python train.py --model="image diffusion model" --image_size=32 --norm="rmsnorm" --mlp_ratio=3 --shared_expert=false --width=256 --warmup_steps=3700
Rows from expert 51 of block 3, named by matrix and row number. Rows with one number belong to one neuron. Each number is 500 + 25 x the weight over its row's rms, rounded and kept within 0 to 999. All counts start at 0. Numbers have three digits each. After the name is the row's rms in percent of the matrix's.
# up: expert up (model.blocks.3.mlp.up, 64x256x256), inputs 128-255
# down: expert down (model.blocks.3.mlp.down, 64x256x256, transposed), outputs 128-255
up.23 037:515462516460451504469497470457461529507476524538484508504518482497483492557527488527511476480496501511509553492494466517492488510505497482496463463523551466514492494528503467476504511512475494476491441490516493540492524451474453496528498526448480488496520483484491496523497518467536497503509500511494503535503495495507484531543531496483506465483526505502490512486484503544468500511501
down.23 086:502484550442495553481485500511528539538530510504517494517464512501510494488500496555457430471476514556525488510495509491482475496545516493499470522482502470514496476467446522490518469542528530480496470481550459518451474469489523531524490511507497534509516507482521493520543508506509513484516476542523461485494518542476483513521517529520483483497500431513490507505501494494479477507489
up.24 089:442515504526480529538481483536472490488436525439505481484556513526437568534512500493528550538516493500473458509517491481493500496511435480467532500475476470510498492492531523487481490494522502535499485492435514477537524510491505484482484481501493550505494486492479503527518488506496461473501473454592549481497512443486540526508476496476485466502496481535503510529482511490495524496519
down.24 093:507501482507534479502489543582540476562490463489518533487488514480517475501478503504482534546543493487489503535520488516536474490525491480491469497484506522491482457534509509510446496465490494531527540532466472463504492454526468461535462524463490492508525514498490483517486485492492516514469564525466487494502513466481491503498488480487491477496520517516488481528518496516476467481529
up.25 063:540484484478473554499523475484463505539548476503516477489477479473515498523474524548515528483459492522489516488517516463522505488515512523507477480499510500520476470473534513480478485483491542465479487478526506498477518470484509505499483511493471482526517520527473502498534467496524494483517518482540489544483504510534509471484529510501534509490499526503505476475485542463463457478489
down.25 087:492476532441482492512478516489537497542528499534496516479458522509505486468508481526503468458490478527503482501537505518487470478559481456500464516480500459535530438480484522469513501526536520457454492472524487553481533484434525494514482510512483485521503482492535483493507469495482497476515500474539471446479528525493490468456495517510481495509493475491469540480475498529479461502518
up.26 094:461469527484459492485516485511517539500497458459549474463447482500464502465497500506478487490497513508507510485463493541534539526499489541477510470446520489480508498477481520482517525553507504494560506451512492505482519483536498510529462485500494493508516486483522499467517522532523511462480522464457495478482541553540521506486492501486501455506493508524521523506493508470479457537494
down.26 110:515472521519480489470571567492506479535482503520477471499523497497484502496546517498470517481569472530482479491497457538514484489518498542475514498497515463471493478517493501484510477498495475453497525493507518496467490531492521503504497474524447522496486537478494536490548532518476483516514499502480537535490493533548505455539487524494465492494470447513485515509493503522506485492456
up.27 097:482477501514469458516493477473480498492561433539491502550555502493524506488501520528450521506505475450497480495471486501514496525515464523502492476481462540500512552491509536497515494588471472486481472484531486498499548511470504500498489504536511476470499449499509517526525511511504500492508541477461517526458504538576496505484493502485483524470495463535506508542504505476517508503495
down.27 102:504515487505460477510512520518511498516488473542493502496524521508460485522526495508530546509530459524492518470466453478481527554478489530510478494485490473502522489485504484496496472474524436465554514542517498491493455523453527528460451496558452504544491501489498522493535532502497527498494484491441525546455510493523530468523484480510444526484484414515500498506528520520481519518485
up.28 118:494501502510520532473488508511510490507508499482519505495487495448551464459553476525493522505471487517482487462484545460557530491571524459517505521478497473513499459499517477506543490503516474511500518469530496499467489543513499509431506504525524492469504499513511529492469503470516518517479489493418507503521479445520487502489475542506515474488504506492473490508472476492509490519469
down.28 113:516534488479493524539469473515484539471482521492496498498542487480502503508492515528532513547437517470533530496508469497503516506473467486510545523508519498514520498532504468521524504468477516504501497495489489486493527524493474486490490542469518523508494475466501489519467531513494518496493557520511460516492474542517467527529496530506514537506499519481541493482493543519443533552456
up.29 155:456488504528501479445501473476502513470526479520485524529534470476491532553473534536531524506551479483483505479483499513486509508553510496459514486477478526537478505522496507503465551531490486519505491488476502500507583509460502513508484485479498489525478477518504505485502494467512514500483510481561526492441511570561519497472486469481480501459521450523488506497496492472511523510534
down.29 141:508502478487449460504512507489484501462541421502494487506496506463467520473527510514526518501501484493456497490490488484473504516521514525487493475514484501482486478530503461509483544468562467498528537535514511452532451538506485490459509524484509476531487486504470509496508508537498470499514481472500515553440495539449545489521529471479540508506505472509510461507535493503492486547462
up.30 105:531488545457492460482473482494476489514475487544481493539516502500469493492463494525491517482481495497546520485522488528519518514470534487485489463518499469491506489544504474505487496456498474478505461516489518490534516515539514519490540499497496506477544527509506472530477490479536516493504541495527482455461458556496494427483519493486511494513503512543490511525528561528483482479516
down.30 097:511485473532466529474484502518523527528505565492516498518504490506493457479465474496499568502499484499524509451509521547465495462459521488495472498520514476530509472458478497475491480517501522522465479527531523511511510489512502529507457509486499540503529497489519499518538476490507492481480529545499509497522466463521534510522514513460457495511519548516497476494472509498495487441502
up.31 076:527524510494520470540516509482466517535456535462499514467504546546487451463538467477521500497503478472500472493494477530534492472483484512477507457502510530504534465443508513544489473497537516482464527492500509493455470448517457514546514517494488507530446494444506502513550523498514521485500469538529497561546565509512478571489507485501517469519475490500493512508519498516469500497459
down.31 080:486482556435490504497485498510537481493521540492527454529458493508498493489472508481495471481453496498506484489511496495455494497506536470495495545494525516481491504490442543492556488548522539457496482496558492493482506442519486476487441503512490563509508489466517453489468475512518513526481514530477486508545486501484472517506512492497472463486517542488480516481486513501498466444488
up.32 130:510521490440530490487509497455499511552441501491510475470495495496503462490509486483550452535482499520525535498498510554485487454477501511486540513475516512465485515458523564494517508522493491454493527540495464535492504475472465493507490535535516502531475513486548526506543517497484527492487491482491481478517523507501536536477496511489483496511537443487505499525509515455487518479440
down.32 107:488525466561494528480493489489507470503513496484475519496505498483503527458502489430467492535512516509513498513482491521496527503474488502531505508506521500487531528494525537488530523520507466498472521517503494511556506507519477486477500464480517501508429507494565481504478474497503506528509489481457563543537500487517467488475497504496517493509494510501470493507505526494515480361478
up.33 076:514518495556500443472563513515508504499545461532494506514506479520446494540478502530460512479524488555508535484455502474498515508459507473480462505486500515486535526544522535508474489502483488491468472497523508483521507529472509549492491515494478475477514501503485492496511486456510530492468524478518482528569449546491493504458519469540479512523506498509462502461529506473512497496542
down.33 084:496515519474458537500498544533513488530514524474524493459475528530501474508496481524485494481530496534485519480502503490460482503492510492517406516511522489473507462492489508461477469529511538489518542514531486537466478486512510528522525553466492542518526494520492507519509512525499515510488545507467480534526486534498537488511471528470494487510513450515494536495524520479486525448483
up.34 138:473482508544512487448500485497463523485523487590500514530538469484463509566460528528501500480546490503510482493474477540496473534480502496478533475472483493537482526505494497500469546547483467511511476499469496486496599489464497515504511493483476500518497494512507498506501498491502534505500532503546465488484515603544498491505505463472479500486522474512497515498529509472507509493519
down.34 133:493515495462483463481522515461496500472527457534528462495514508471478551491526491474498531469503491495468483485493502451499519516503495505503491479515477468454482464526520449516493543488536500499519511523517512457509467526475479486447494498483496473520517489532487511493486518507499487495519512483525483502477500562447540519493516455482537480486488498509519459521536487498491467545443
up.35 096:524466529503514484456518498502476505485521528481508534507515498471486455489480509494512493474523469504537500493456524479530472505474500502495496477509481487557520458499500453506487539496479494509496518478506511527509516504461502530501538504453484454502496533523523501512493535489504519518499495500453507554520460537508439548477496508496531527492530495504509534516513512507506531534509
down.35 095:498540521472516493475492470463500505492492503476504508512496503475512505481513506476492447524479517493493465501493541461479531456520498502501509502468480525503521521482469506489502492539482507496471477498551481503555474495519480474470537538482529496477508478471473495502487501524478459501458487515553478444511454479508488508503486476501493523518517498501544480464507487507493489441458
up.36 092:535473479493483526520482528527547548478452521472472493497519531531465535527509504484536528484520491482521482520449485485503510530522473549497485526452511508540520496523507540462527542505538534501474467475436521526512564483482488488501426457489502493518502496525500508452486547522489524456491492462570522517442496492500493542460477484462481474523529457488511522487499451479499504510515
down.36 093:498449521490478485507516531524551512562546476487510532476486472516515513492525507549493477503538475525482480500510511510492494534552497483482469507484472528495496491510476506463523473493506499469518502471520484504509491456498539521524494531493503530500472502480484477514497481530497491519512504508507454520486494546501498518512513502537471475484501423537463510482482484521501467515476
up.37 100:516491492462463478494491511515521477466533516520479524490445511473451496488491521514501500456484498496552505492493485508492515495517506492514479520539498496508527551529510453492515545481522504503497498527531509537520463521493488509502477478447488475500475520534504496476515537471490494496479531491478542530531480506503489522499459525458503523502526482502527510477477465547516521575489
down.37 112:498494499524466507480507492479512506501542423526521476533504463514488506513540505548516459515494511488468474509517497552491464495527518503480490525473470514490513498498515453514552535492505482505468487459443505503537446473523501512468519447433508489501492510478502464498463528517483487536499463512569513525547519519505514489497502507535531516465486474478511532486476477504532508498471
up.38 080:532467546506500487493511496515476482530565462558487481464508487470460494508517490497485512486459508487507512493508530509482506467487488476470463503529517480515482491510494493447481499500494539505475511497521485514504576470514494525459469467476494467517527485484517480490495494459513490496497528503490473537500497570486512484528536532476519474503526486477506503497450502526505493525572
down.38 086:504491548450493549478463500513526525524529519497516507515480508511512492493501488558479414467462512554518480502496517491477481496546515512513491507487482473509499468488451534493520499546517486484505462476537483517465462481483528521524515532507511525518511503463531512511526510526507507461516486520535464477486505526483457511509522512511459477500505436514511526491517503505478473502486
up.39 066:511473515519545489441494497516493511536559490542519484510523496497441474467468483529477499518507517498531491481519527504474485506474465493524518526497498486489507480490468477528528476536490492521484510530538493511503522509539479499465487503500528472497542502501491504473542489496505480519463486533488465510495493570506472515483508481476500491508527499482476446524482509553528525523505
down.39 078:514522546462452570495496493494522511497505497493519493486477499505526521492494494539498469490473530553510497487483526476469479510559507494495483506472487504523524496469467496494516470525525511459498528459518460522478494494517522504526484496517497496509498493480513467508541515501514499509532485507569441480509480506482466501500535548505466505492489454503502538495506504525497481494507
up.40 109:504505470431494501483507499514528495515481502519493541458544502479444529472479489470480505500504532484530532534523491496483500491497505484509481509538522489526534535489508484485494493530531509521513542513554484534521463490485443466479503485495483481535469485493487479504539483474514502514503467524521510492483536508476422505514465528486521507525492506479502463506520494518515532518511
down.40 114:485516527466485540469466464469488486551470551528518518530504490479485492477458532411497479517460485538485457524523522492490477465533494469487524509484494527503516503480505550503526520524487551494508508531529486515493514494530500501517546457494503490500526489495539485468507486472514505489469469526488475509510477494530489468450512510506498500500504506489499510495491579523528488479490
up.41 064:516489521515490536505478544495492451470507498472478500480471502475521483525521517507455489469492477505493489531485493484499502535496481493462504530504499538478463516491498505471530481500517548497493501529504515493474488463513465500487506526471499529470498538539512489492531522482527500476520505483508479511572526505456510558510485515482479520491496497552504475459487456500504498526512
down.41 082:508494566486475545490460494509519525500568509473507504525468490552479516454491488539503486497487499542513484539525533480490469496525519467500480521484489470523536474519461517509542504499507509498516507506554467533459454486507512544513530527502490544525525497501525491494529495502503518506515504505518502506492516536472472517505503540538503482499523456489464500473528522525456465485492
up.42 104:531477535503479511451502464499498510456532467502492488501462473504488530521470524547527512523525495505515503492479483513467503497573501512477527470503494498512463491514462514471482529530503477492513509511460504520501583491490495491501473480480518470532522484523502471490487513499511486470506479499520515495420522552531475482488493450466483514485523468495489521515447504478508486494493
down.42 100:498460522469467447527518510483480501461535447519520502476489478476466570451521511517504542503515475494480499482489515485498516511554495495487513492498480496444502506497498462451500520458525455470521500525450516472564476489515523500506513472509500492489489490484477496512536484503527496527490498469553490531473517560482522497504525491508522489483517517499463485497527463481485489544490
up.43 185:479503515550492454451493501500460522489513500575495512517551485508477507557455521533496484473546489513506485491470457529495485555458500514482534470480486498512491562517496500504482531518475488499500483502451503497481579487470501515514523485483464500517491483510514496528510506494488518502489542506530449502521505627531486497489501469474482494506516474521518514485533507485507498487532
down.43 163:478506482469459495459522523477473529472534468548501453496520506483473520489523506493502528457496493487475480488493493462495508503493487486484501474515483464469478500511524465532476532486535503505539502515533517469489479529482501503439496495514471450511501515506479506476492488499484483505532505490537498497492496547473525512471513477492534495475469514507536478507499489505493497567464
up.44 081:502485506490479493442527480495449518501541535517518477520483477492483512470503502500481531459494553566497570497477507534502491480525520506518513477499509513527523522492473507448511491487495507492488495524472472508479521453499452510467508506492469465494545522523495481505533515519512506526522499507491474505530503520457512476485537488482502482488523521495499486482478530531478480468532
down.44 085:505497551465493554472475502521542532545535518505535491497469505515495513482501503564462421475468513563525473515498515485472485493543489503497481517492497469515503496470457523508522471552506523476519475481538473515459477479478519519517478521499505526501520506473517496498530502508522513485517483532536478471499515520482484524513512532511475487490485431507499527505497497500473483523493
up.45 096:461504486498489561519473505504473482455486482514496500515488524463492518507483540502487503513520502490495499545523520479471558505526493533456493510546499497463473471499508539486485518469516544492540504500466496455483507529532485496449498496501500528462502524551488507483517521472515468502493460496494460481516508455510544518480492528508470504480493501525469496506492556484517522467499
down.45 084:498525462495540520489472496514540488533485507462496502517487473530485528525507474492530501520480481494483490482550492487513501509497488484512463500506509562484506459512507519555527496458480490471502467485503503482551491562529513493502511505487483494508474508477512531527475484456495515512464479489431507483495502465522469451539478476493523503488487505489500507524514555453476503472508
up.46 065:455456491458461496494477479528451492517526508513514516478541517497452481503501468511502523481491527506552507494513507534531490503487456467510448502501514511487545507487492523475497507514552518501498475509463486535484500458503492496466483510495482426503500510491479491505550520509510484490502542505507500508519510574497461492500544509457513499497503543468501530482468505560489470513523
down.46 085:517496556436481543465473485528528531531536507494538482524473501510514487483493496543471420478464523558512492515502503484473473504556515508473487510478496464519500477484457538498515479511523519477497469478524459527467481458497528531520491525504510541522484510474519498497533501507496511475516479530543455490492506517481465503526519530513469500488514434499475512509502494508469485512476
up.47 102:459505530522426438491458499466461469486522510530480543520537527512509511548468504492429467461531504497509471474486504524540471508491499472514468443511494527448526507527520525476513523519476516485507518534479510515524490503480507511510484503548479454463538496524517460533493494481487499479504495496537515490484483576463469482498521490475480516499483465503523532490480515525521493548502
down.47 105:528522501510468525489509520536463515469528504541468512496512500512504477492527528594481526508559486538517508472487477508480493482457511521501475507519501422495515430490470526475462501489491514506513535539519512502465439524507500507504481501514516486503500514519529527510529487507500478499519497531533501503517516479497494547511486542484450490502473435535521499492481489503489553470492
up.48 100:504523508507510555486505490486454469558431524470483490509561527564521519526458487454470484508448482483495467461493509522542487521473476456504492498511497485526515451472510535522506452523510497525456517516503481509472467496497456496520535525563488536452535490486502514544548511509493527492512507514551502509530515485481516477508520496515507521499500514447492475513524548524502506516465
down.48 101:474514518526518514531446503508502485500557527544501485489489499481449496510514536525448513500504496518517470481487503473456536517473498506526510502526531521549531462486548527512492553508516485517471489495510497509564510517544508518468464500491513499516540527533506510503518467499495537523470530454459480487521540476516507513475523486512511499517504502494505538522531491490512514448523
up.49 078:540465503461500495439487507496485519520518515527482484496513467458481472488496508475498515466499520486516509479464511499479506479464485493462491498493494458539496512564480474452500495481486502464458482489511500516514543469490504508497479528489459439488523466481506474496478507448502532486534510441502426536505513454542553509487496502467517484486539483488459485495484519504479518523506
down.49 083:517477551436491558477469495526541527541538511493520489506477518508515490487500498554485418486466508552517483502488520487472484504536516508484493504485502458521497480481451505493524514536514487494510459488553463523474473482476515531525485547494501532509517496485526492511555509516501535483514488536539467476476497537476469503523526535518480502509533430513503528481499508505479481508498
up.50 126:471497538478440484514494459494499491481523460539498526481513511522514481519487508498521463462493501512522548500473477542492519545515497516457528492513519478534500523512503493508474494539500468473499483500520508523497547513495502511523533479462491495510513493510459476502466462483492508481491544501553537526554475583482467518485462502507489511496512486485526529500515554492457488495495
down.50 115:508474434497507478471489492508499505528466541484474478471491510515481492576534523522529458461440534492498539510494495552498460464462522534470514513496493506512501469474513499468496511543501497502502471477525493555514519525451483517520512502545489552515478462506499521522535514486509496500513459473535516461520548517564528524502499510550497531512475472509521509493493491494456502529498
up.51 117:574458544466471537447462457510522487488526497545514497508518438513554478511501461447503486504524498512516499509493505492498498518448481485465504510467519474500502495491487491483501489490506511507504495495520531508522534490503517521506507516484507487505543532467493490537493499501486482522508541493525522504515450559460493476507506493478498480491470542519515502494491592551470474502524
down.51 107:479485478458531534476493523530503502506497527508486476539516492514528480488488484479482537505484543481523536493490491503491476474424519523464515516467485458517515483499482533488526487526503481501488508481521500531444520521499476501496530501511501522500506509502500503492541528511518477482496551513557481454536544534488470504511488526480438488541537512518480486505448515503458477478489
up.52 101:520502482480526526485561516512479556539510483512521504489444506478466511446489502529530511495530477487475503500485497447507504512485504537525477520482487489497486507491461511547492510477501531513484471511507458462453485482500488498514475521485481458527502517484487484481533520485473523483521551537484499535552484476495528516521512486451520506510509491495468468492499514476493515511490
down.52 093:489485509442498564482510507558571523549509494498529511478490496512506483503491538568457485514482493532523486487532477493476495475501509511497490522493528485508526520478502551450538500556467477471556492501568499536474471504452494478538492529522506515507528563458496488532526454505494508477484472495444494435463515492514495521503494519509546476509515505515492511509484555507520498440486
up.53 098:534483540460494504507520475524491487526554476558500466509533449457493485494448468533501522524515519473508490501508487501493483522472512550526474460498498463496477525535479520454514491532495516479493468542553508498521545499498532491470503458519520462498525519543503491520503475558546511509515509509525491495487492577490489493499501480529502527508496508517504512518517518512513486483484
down.53 116:469513507548538555483481517531525529495503522493492484528510496525489481497457488455504539491507506520549528493488481506491486498472513482497464518456509499496506488497529481513506504517507509479561512504540487527498503522465531492447457535509474535509545484500499473487537480539501561499514536491488476487479510493534507499508482512508469526491436473528523542501491561520481532476500
up.54 114:497500538484460534460485471480504497528506497497481526495523505472516500500497477522492512515515476515582516490490522505540473503471496498454493505520499489513488558511538470467508533538503468470526522496522520505517500489498504527480563522453495491501519530518559501509497536513520534498503524487512520524555548553523418516497474523490502495496496461522514530500507508509485546478486
down.54 097:545477508526496523442524507513486479481512496503506519537519462478493496518536502420512532497485499502474504509515517556500518498498486512528509505482521476521494427551499500500481497522482512529463487485477505494511500494533466504515531500502520532528488511487480516480520492550497479526492500517486486504525473567484510496468537532498517524508540573505487534488495499488498516482482
up.55 117:516509502477502494498506509524479497482534528518522514494506511510469487458529508489448526470544512474525501519475475504496527500516480513517528463488511480542489490493494495492504446496448507545494516514549488551487503504492491503498535492470475504513490510532506491478525520502494488482515442551472501513507461528519454493484501495512509501510515539432516508513493499492522494537518
down.55 129:459508530502532500503526488422511486499477522478518528506511485503514514491460508425476425478485500533511465525469547431500520494528479500502519497488480520530488580478493535489500490485486527499461492455502487520513487529523510460478524471490519497483477493556535498518486512462516464527481454528533483433534456479515478474474509480486516481479494569467490477498496531521529506477517
up.56 093:472486538535470501544482477456483508519505501486505501499554507480510482514490497505522487503540500526465515470500507564521545501504499490469534507502515467510487482541486552505485471513498461505459467458468492477526523514532507526482529459461502498502528509493493477503517490433546522499492468485522521507503533470534470454481472532506513464473463522516483503492523520525518509447452
down.56 098:498478519454535467511484490485519493518507567513511509481470492502526503537492508535494474510517472486474505525476506456506487519523523522514463503500519533493541506513496496496446455485509471503471507489546507485572521521484491467520528511533506534496518476523483550505504489464484475478489516491520490497515469459455472474480521474486479522507533491509489481499506442519487510554509
up.57 107:496524475516533498517529502526520521516504505472528488499431498502513505463527520525495504483485513503475505507489515452480510472528526510476518506493512490485513550480506498503503493499521518482527501490536481503466457495470454497488493517525518484472466533489500520498490497490479519530501542505437556536511497528523489469498514502528517494501521526500449457498485459481480532538468
down.57 111:516474509485466500508500490489497507506453520503487470523535528481541482477484470519482462471501507529505482511516491515533489520533474545522509506475517455455500513528458573502493498503440495488420497520523472497483467531476483497489488493491498489483471510478521502503509500516513485484475520506493527519490520486533489466478517495500495516530518513496489480506565521516500509457458
up.58 103:490491523499522500518480482467536501530511445486507527488518503487493447459524498510494511493492497468498536516496532448471492467519492484500514508465523523513537555482502468520493500529471520458469487481551516528519467514457462519515516551515497439514535541482462515508522470480530504516474548517420545518526496517531450502506484513482506522514530521464472475484487488485514541489477
down.58 111:526501517500451528490500537501493485510491480540483528486494470499537487470502524500481448496519496558529466490516499541496498489505492494525523515482480449497532496516483530466531505512438474516462518498506474502496504507500493529498516500504486518495486514492508508522482464503456475526485493520480469505524498549473477493444509502512476517512524523517484513483509525481464570483422
up.59 132:478482465491502506491498507513475515517494507513489498487502504503503463500539509516533503471499514478489529491498494496504502451469501494497509494485531519456523477499474496463507525478512523480495474475495488534492520459481488536482502510501430469507504518496465490531511545473495518481515562485494502523547483518460517519536543523439536493510477490501523513456479492523471485504560
down.59 094:510442545473460541487471473522513546508507521495477486500486524489521478487476491557487441465453529549516491507493496508504469511550483496509523486485492468504505480472426529470512498549502526501485488480528477510446468464492533520525491513502509502520482513482529515506513483504497515475531488505521513523496529499515453497488508529548474513525475436509492510496517494517486483504459
up.60 151:475496520549493490499489476501512501478579460461503496491507502514494509477513498550511524513548496496480490490490459523506519533579489510516540467472472481530468545532504505507488492503468503496485501483500498534510569511509506485501482493483517468524521487490517490496504502508508502482509524509528559561454451474559490496482503502493476485510500438509502522527432475473530481484504
down.60 136:487501486495508445526531515454455494472530432519482504491515500489474521486467501489522573503520485484458515457495507491501516513484485517490501468540487499495489504542514435504458508458525465512522544520446542484526499504525495491490489473508498441502506495509480488505509493477500486516496499490493506515486493475478563487497514470521522518494484506500477494512500431506506512551523
up.61 042:517490496511454490499514490514537509539486477551498523529503530486413564481518480511481515488520490533467508489468547509518495512491547497503448548512525478515517489553517505496494483471533490465442457522492505487475497477536497494480533500470496458474525517474489473506520471500497529468511497479519508526550501518472503494509523529464525472504480541467452415503462498498466483526480
down.61 079:502502547437472549487469558516549522536531499464512476528481509512488488455499485553472405502464504557531491498507521492469478492537505493488483508465495479510502465495457501499533498499509536504500459498510457515423459483497506511510496516492476531518533511466541468499526508502500509470506466531506482494506538510498474518524515524505479484479521460493482498503501506502496474545486
up.62 062:431472509525499485507469505500464506530531494485500466505526516470513450485520490534503481477488483490490495514506542561531502487540483469539521509515507501484532510507519456473505499521490483516512525513497511503497556516515517502481508483491496448519488474509495469476492507445519495477471469509497566522490473515519496478486500537456497453497479514458482512492486523525516519552507
down.62 076:499507546479475500494505496502532494494491535558503486499476538497532503486479486521461437499458512572532503492496507512506483486565514498501505496486519509524506496456464499480470504524498530487508500482539472526447482491495510561534472504516497489489502501503532488514516485473491502459475469500546469467527441524509461508492510510493494458496490473485451529489534501507486536502470
up.63 086:528504508481508482501474499496485477499499494499501511494544536509514488484498487534468494511512461485521475551523504522511493514515479458508533488469488508532536480467498516510493487549499478552486510524522524491516524525468478523524468486501507496518453470484498490504515519486495511485518511513495493521466566433536504558524478489441497521492477493510531498508518486559513476505475
down.63 091:493528496488469532503489483554517545540490457533529525530502512508494520446445500523496518486519482509521479522480511462486510502495534487482449493492491457543435469500532505477566530444521477491513499491512499512443496446458522504518463484479487496484503482500518501471514526511499528494497510501489539540488517562502481515537499495517484475524509514520505480489514481499510484492489
up.64 104:508489509481517525481515507532462492505498529497505515524501469485452502491495531449483508481501507470509481509514486441494513496520514507493512479517497498536466487535471485463515490520487497512483529525510492534502496515470499510512540477496466493529521538550481467514492491507506492554519464522490480522537477524496425481516516488500520517492522485450510522485480499486512522545474
down.64 100:483500498491506516496500516448527514534457553509509507521492489502513568508552526479486435494496527525510493500482540510455500482536514516503502514514486533530513517482495516491545514530467471490488537445513511571527518524505487498500527499517514487501477526509530504522499521499505511545509452554587495450497500518512493519504515478508511446482510525523515464504500534498502500459520
up.65 152:488508524552470494537495482501505517496581464461523491491502506539482508483548479521504513513509507486485479489477491522548486533573484516529541476465479492505486538525503498497500476535471506491487511494510495521509541497520499492506449502505519479504519485481519480511493521518512493474509547514538558570483464459548471478486521498497484475517504461482502521534431509477513478465499
down.65 131:513504483509505441520514482464458490503528428515494517503510511506481499470494502491505560513543492490443519473494499524527512509493493518496490469520508478506479506543528443506455500423502485508501544498445552499510516536522497519509490460505503414514502511498491558518529510468489491518511504487485504531502512451476543476486503484510505525501483512508469484485515422498517501553547
up.66 109:528490512495457482494509508518499512492531473498506521491540503511481479448474525508514493454536495519501524513495493506500489503527505503521554471544499509519511545516503474494500493560467457520505510498519511543471510503504499490497551488460497445493500518513506491507516489481481490514513536521479520563517450518531439521483481514516495499506499461509513523525501520494504516539437
down.66 106:497516480480524475500509477448459469468475526528507526508505506482526483515506498443521472523498496505485507490480495496517510493507517526509511515532507500486488533527504510484476516509469488490477475421485505534523466541495476490518500473492511485498511483516492528496512480484498475523510447500537449441510440518505513473511503484522512500476502526493483509496500516506518530481460
up.67 046:519484464501471514472508508473512514510560515513489485531496453492495529516509502498552509490538517475519538489510501472508470490488558545514475485514497545487524544467465484480477517504503522518440441484494520494500511454492493481488458511507506456527460482499478511494510465522468473465498509470534500518467502488527487514514509465496511492544496492495445441454508528488528528507513
down.67 082:490507544448502585457448507526533523538541496493503503520465467507514491503491490551464442488471515548524478516514511474487482482566495496487482518486497493519505497476473555504525488545509537467516475481535456523439470480502533503510505523494487536509512520498516487467541482504518511468531472542522497496495533515490469501501517520524474489472507463506478516496494509515505495470483
up.68 104:527530463522546474540521453475521508501484481504494527464504518486492494477512481514542491512534506502500513474503500553535507526492505510524529464499528498502541504478503531484488490515551515533462507493447513508511549522480490529502499436486484467488456474490479512499510503505508461501509472480520539520462475465570495557516488523532514488523495493478518498491531412485491472455557
down.68 101:509450477528506536494509528549530477516488561502512504489508530508514505454464474430496530517526476490505467492529490489489488500513505508509486512460539479431501533519478498499546481551523483509528504483524495496475533476492474492464483513539494521489518505515537502440475477509501497501520497508506466543519485507496523476512463471522486516517497522472473494475468458533518519529488
up.69 073:556493514507567479513490480490529519470459462511473533492468503510468450516502478522506523483487484486479521480471491513496543565553455482476521512461504458555538492530537451493517513476481518504480503518488498513469540503484458526526478489491483456485494469505489488500547477471515480479493477503484539507472491475504498541479460542472497485494509459498509507476456483512526516552552
down.69 080:520457508494524508527511511526531488481525455484515475546462471534514512494498487481500498477477514487523484520483530499505473465501502483505496511466464510487494476520450479522530541456510513514470494482484496548485520472541510489491509491476485493492511545500510447502495519509532501509518527481484480514498508517541482576520525543556498494478533492519469487507495461526505493608536
up.70 075:503510523491482474488496496451460505478519499519509458525470505496541467516497528524486480491486503534520526493509515506493497523490509478500479482590516429528461477544482559437476535473473474500509502499486515524533517510540523499517530490509483476547486509525469484501496521488522508471487515468545518497496518526478480480451501504479496466451487499486524524488502506504482475521522
down.70 078:503451548528530545474522494462493503480540514492488474525511500486490549512490476570469497473512515529516479493502519475493463463507492515471434526489493492524494505466464515498485505522525513501479483471560508499484488499501545518508547504496497494472506532486508515481506508526500482486527476484526475396490531501506507523476517496482476505506522471493479537493497455524509447445514
up.71 071:483475500505512539522471526488500502541504463527490479492449516473575525502513503502497467498506524468499510504520515559537462490506542480514489523522515464503486514524489513487487516512519481483520483520464493462515557485517480488491492464519501495500483496517511469469497505466518537463485466490536470474554532547526508491501445515454519471502495497509501492489522521480465486490502
down.71 075:465532561458511520470479515501520527509507553512499510486485494515543477504495466512473455523484501503528495525503517443507505513538533500512491517481519489519514449474471502524457479539488490511497495490543463504485473531456516543514525560487498524476533480475475517491516482457518526444501463523560484445555498532500475489509503507472526473482511492522456483491526501490484500513527
up.72 111:507440483475493520533527477473488501502536497521517443543507443530485478490509491538534505517462516522485505484496508536496485526504483484509525467490467450540457500514478542464501487524507494460513472519549506521573512484491509484482454498509503464523505509485477486517487515513503505480518519457509497488527496464463561519522537463497497498532521512488499520522509537489478506504522
down.72 116:522469505510515478468477477508492528513477492518510414514501512478541498499486501474466500484484512481538521502471496569488482501453507475491485490496485483497536503486521456525500488523530522502508487503509495473480543490443506490501462514466479540488518506478465486504444488551461510476538529513472516537478528473477460537534509507505478479520522509546519495544524527485519533503475
up.73 105:488515510530441473438517488490494529486468522536520476461531520516485532494464491499463521506542504549512485505433478533538509542458471526513503483443474480488523522497526531458500500536473475480517532480479516496510529490526513510493493485527490505500512488493497536533518520540497475445473512482484486502487517549494489484463471495483471505538506484549530520510480508457495468519512
down.73 109:497472457510502533459550555525473504496487583516505498469513523492467467514486496482472497506545490533488521520439443485526503511487521507539477497463520464511498462494509500515461516460492525488534540508540515478482489520486505519525459512537476528507499503498493517494451533516502495481486479516481492503502487488527511500504473498487478480518471479496510494518485493508516516510496
up.74 054:516477480518480499492494451492493505504552499570491485536508474483470463491455499503458516490498494492505512517538524519479508549479495497498478518520496492502483547467501478502491490478489487537509490541495506514497530483516489499484488510488499479507531542518504486477514525480478476481447511479517514543503480553508494464488545508473509509519484504500503495521491546509487482509501
down.74 068:492513539463488544466481515512533533562519524484497488530484505496510514483488507527473441497466515539497508484484525498490470485526502496456475478462496470503511461443451516488523472525534520477493460473544481529468506478539484551530477485496512514503513528489531504490528495477485495475510490529565461455501493551505493526486517532536453483499521449511475531503504506512468452493509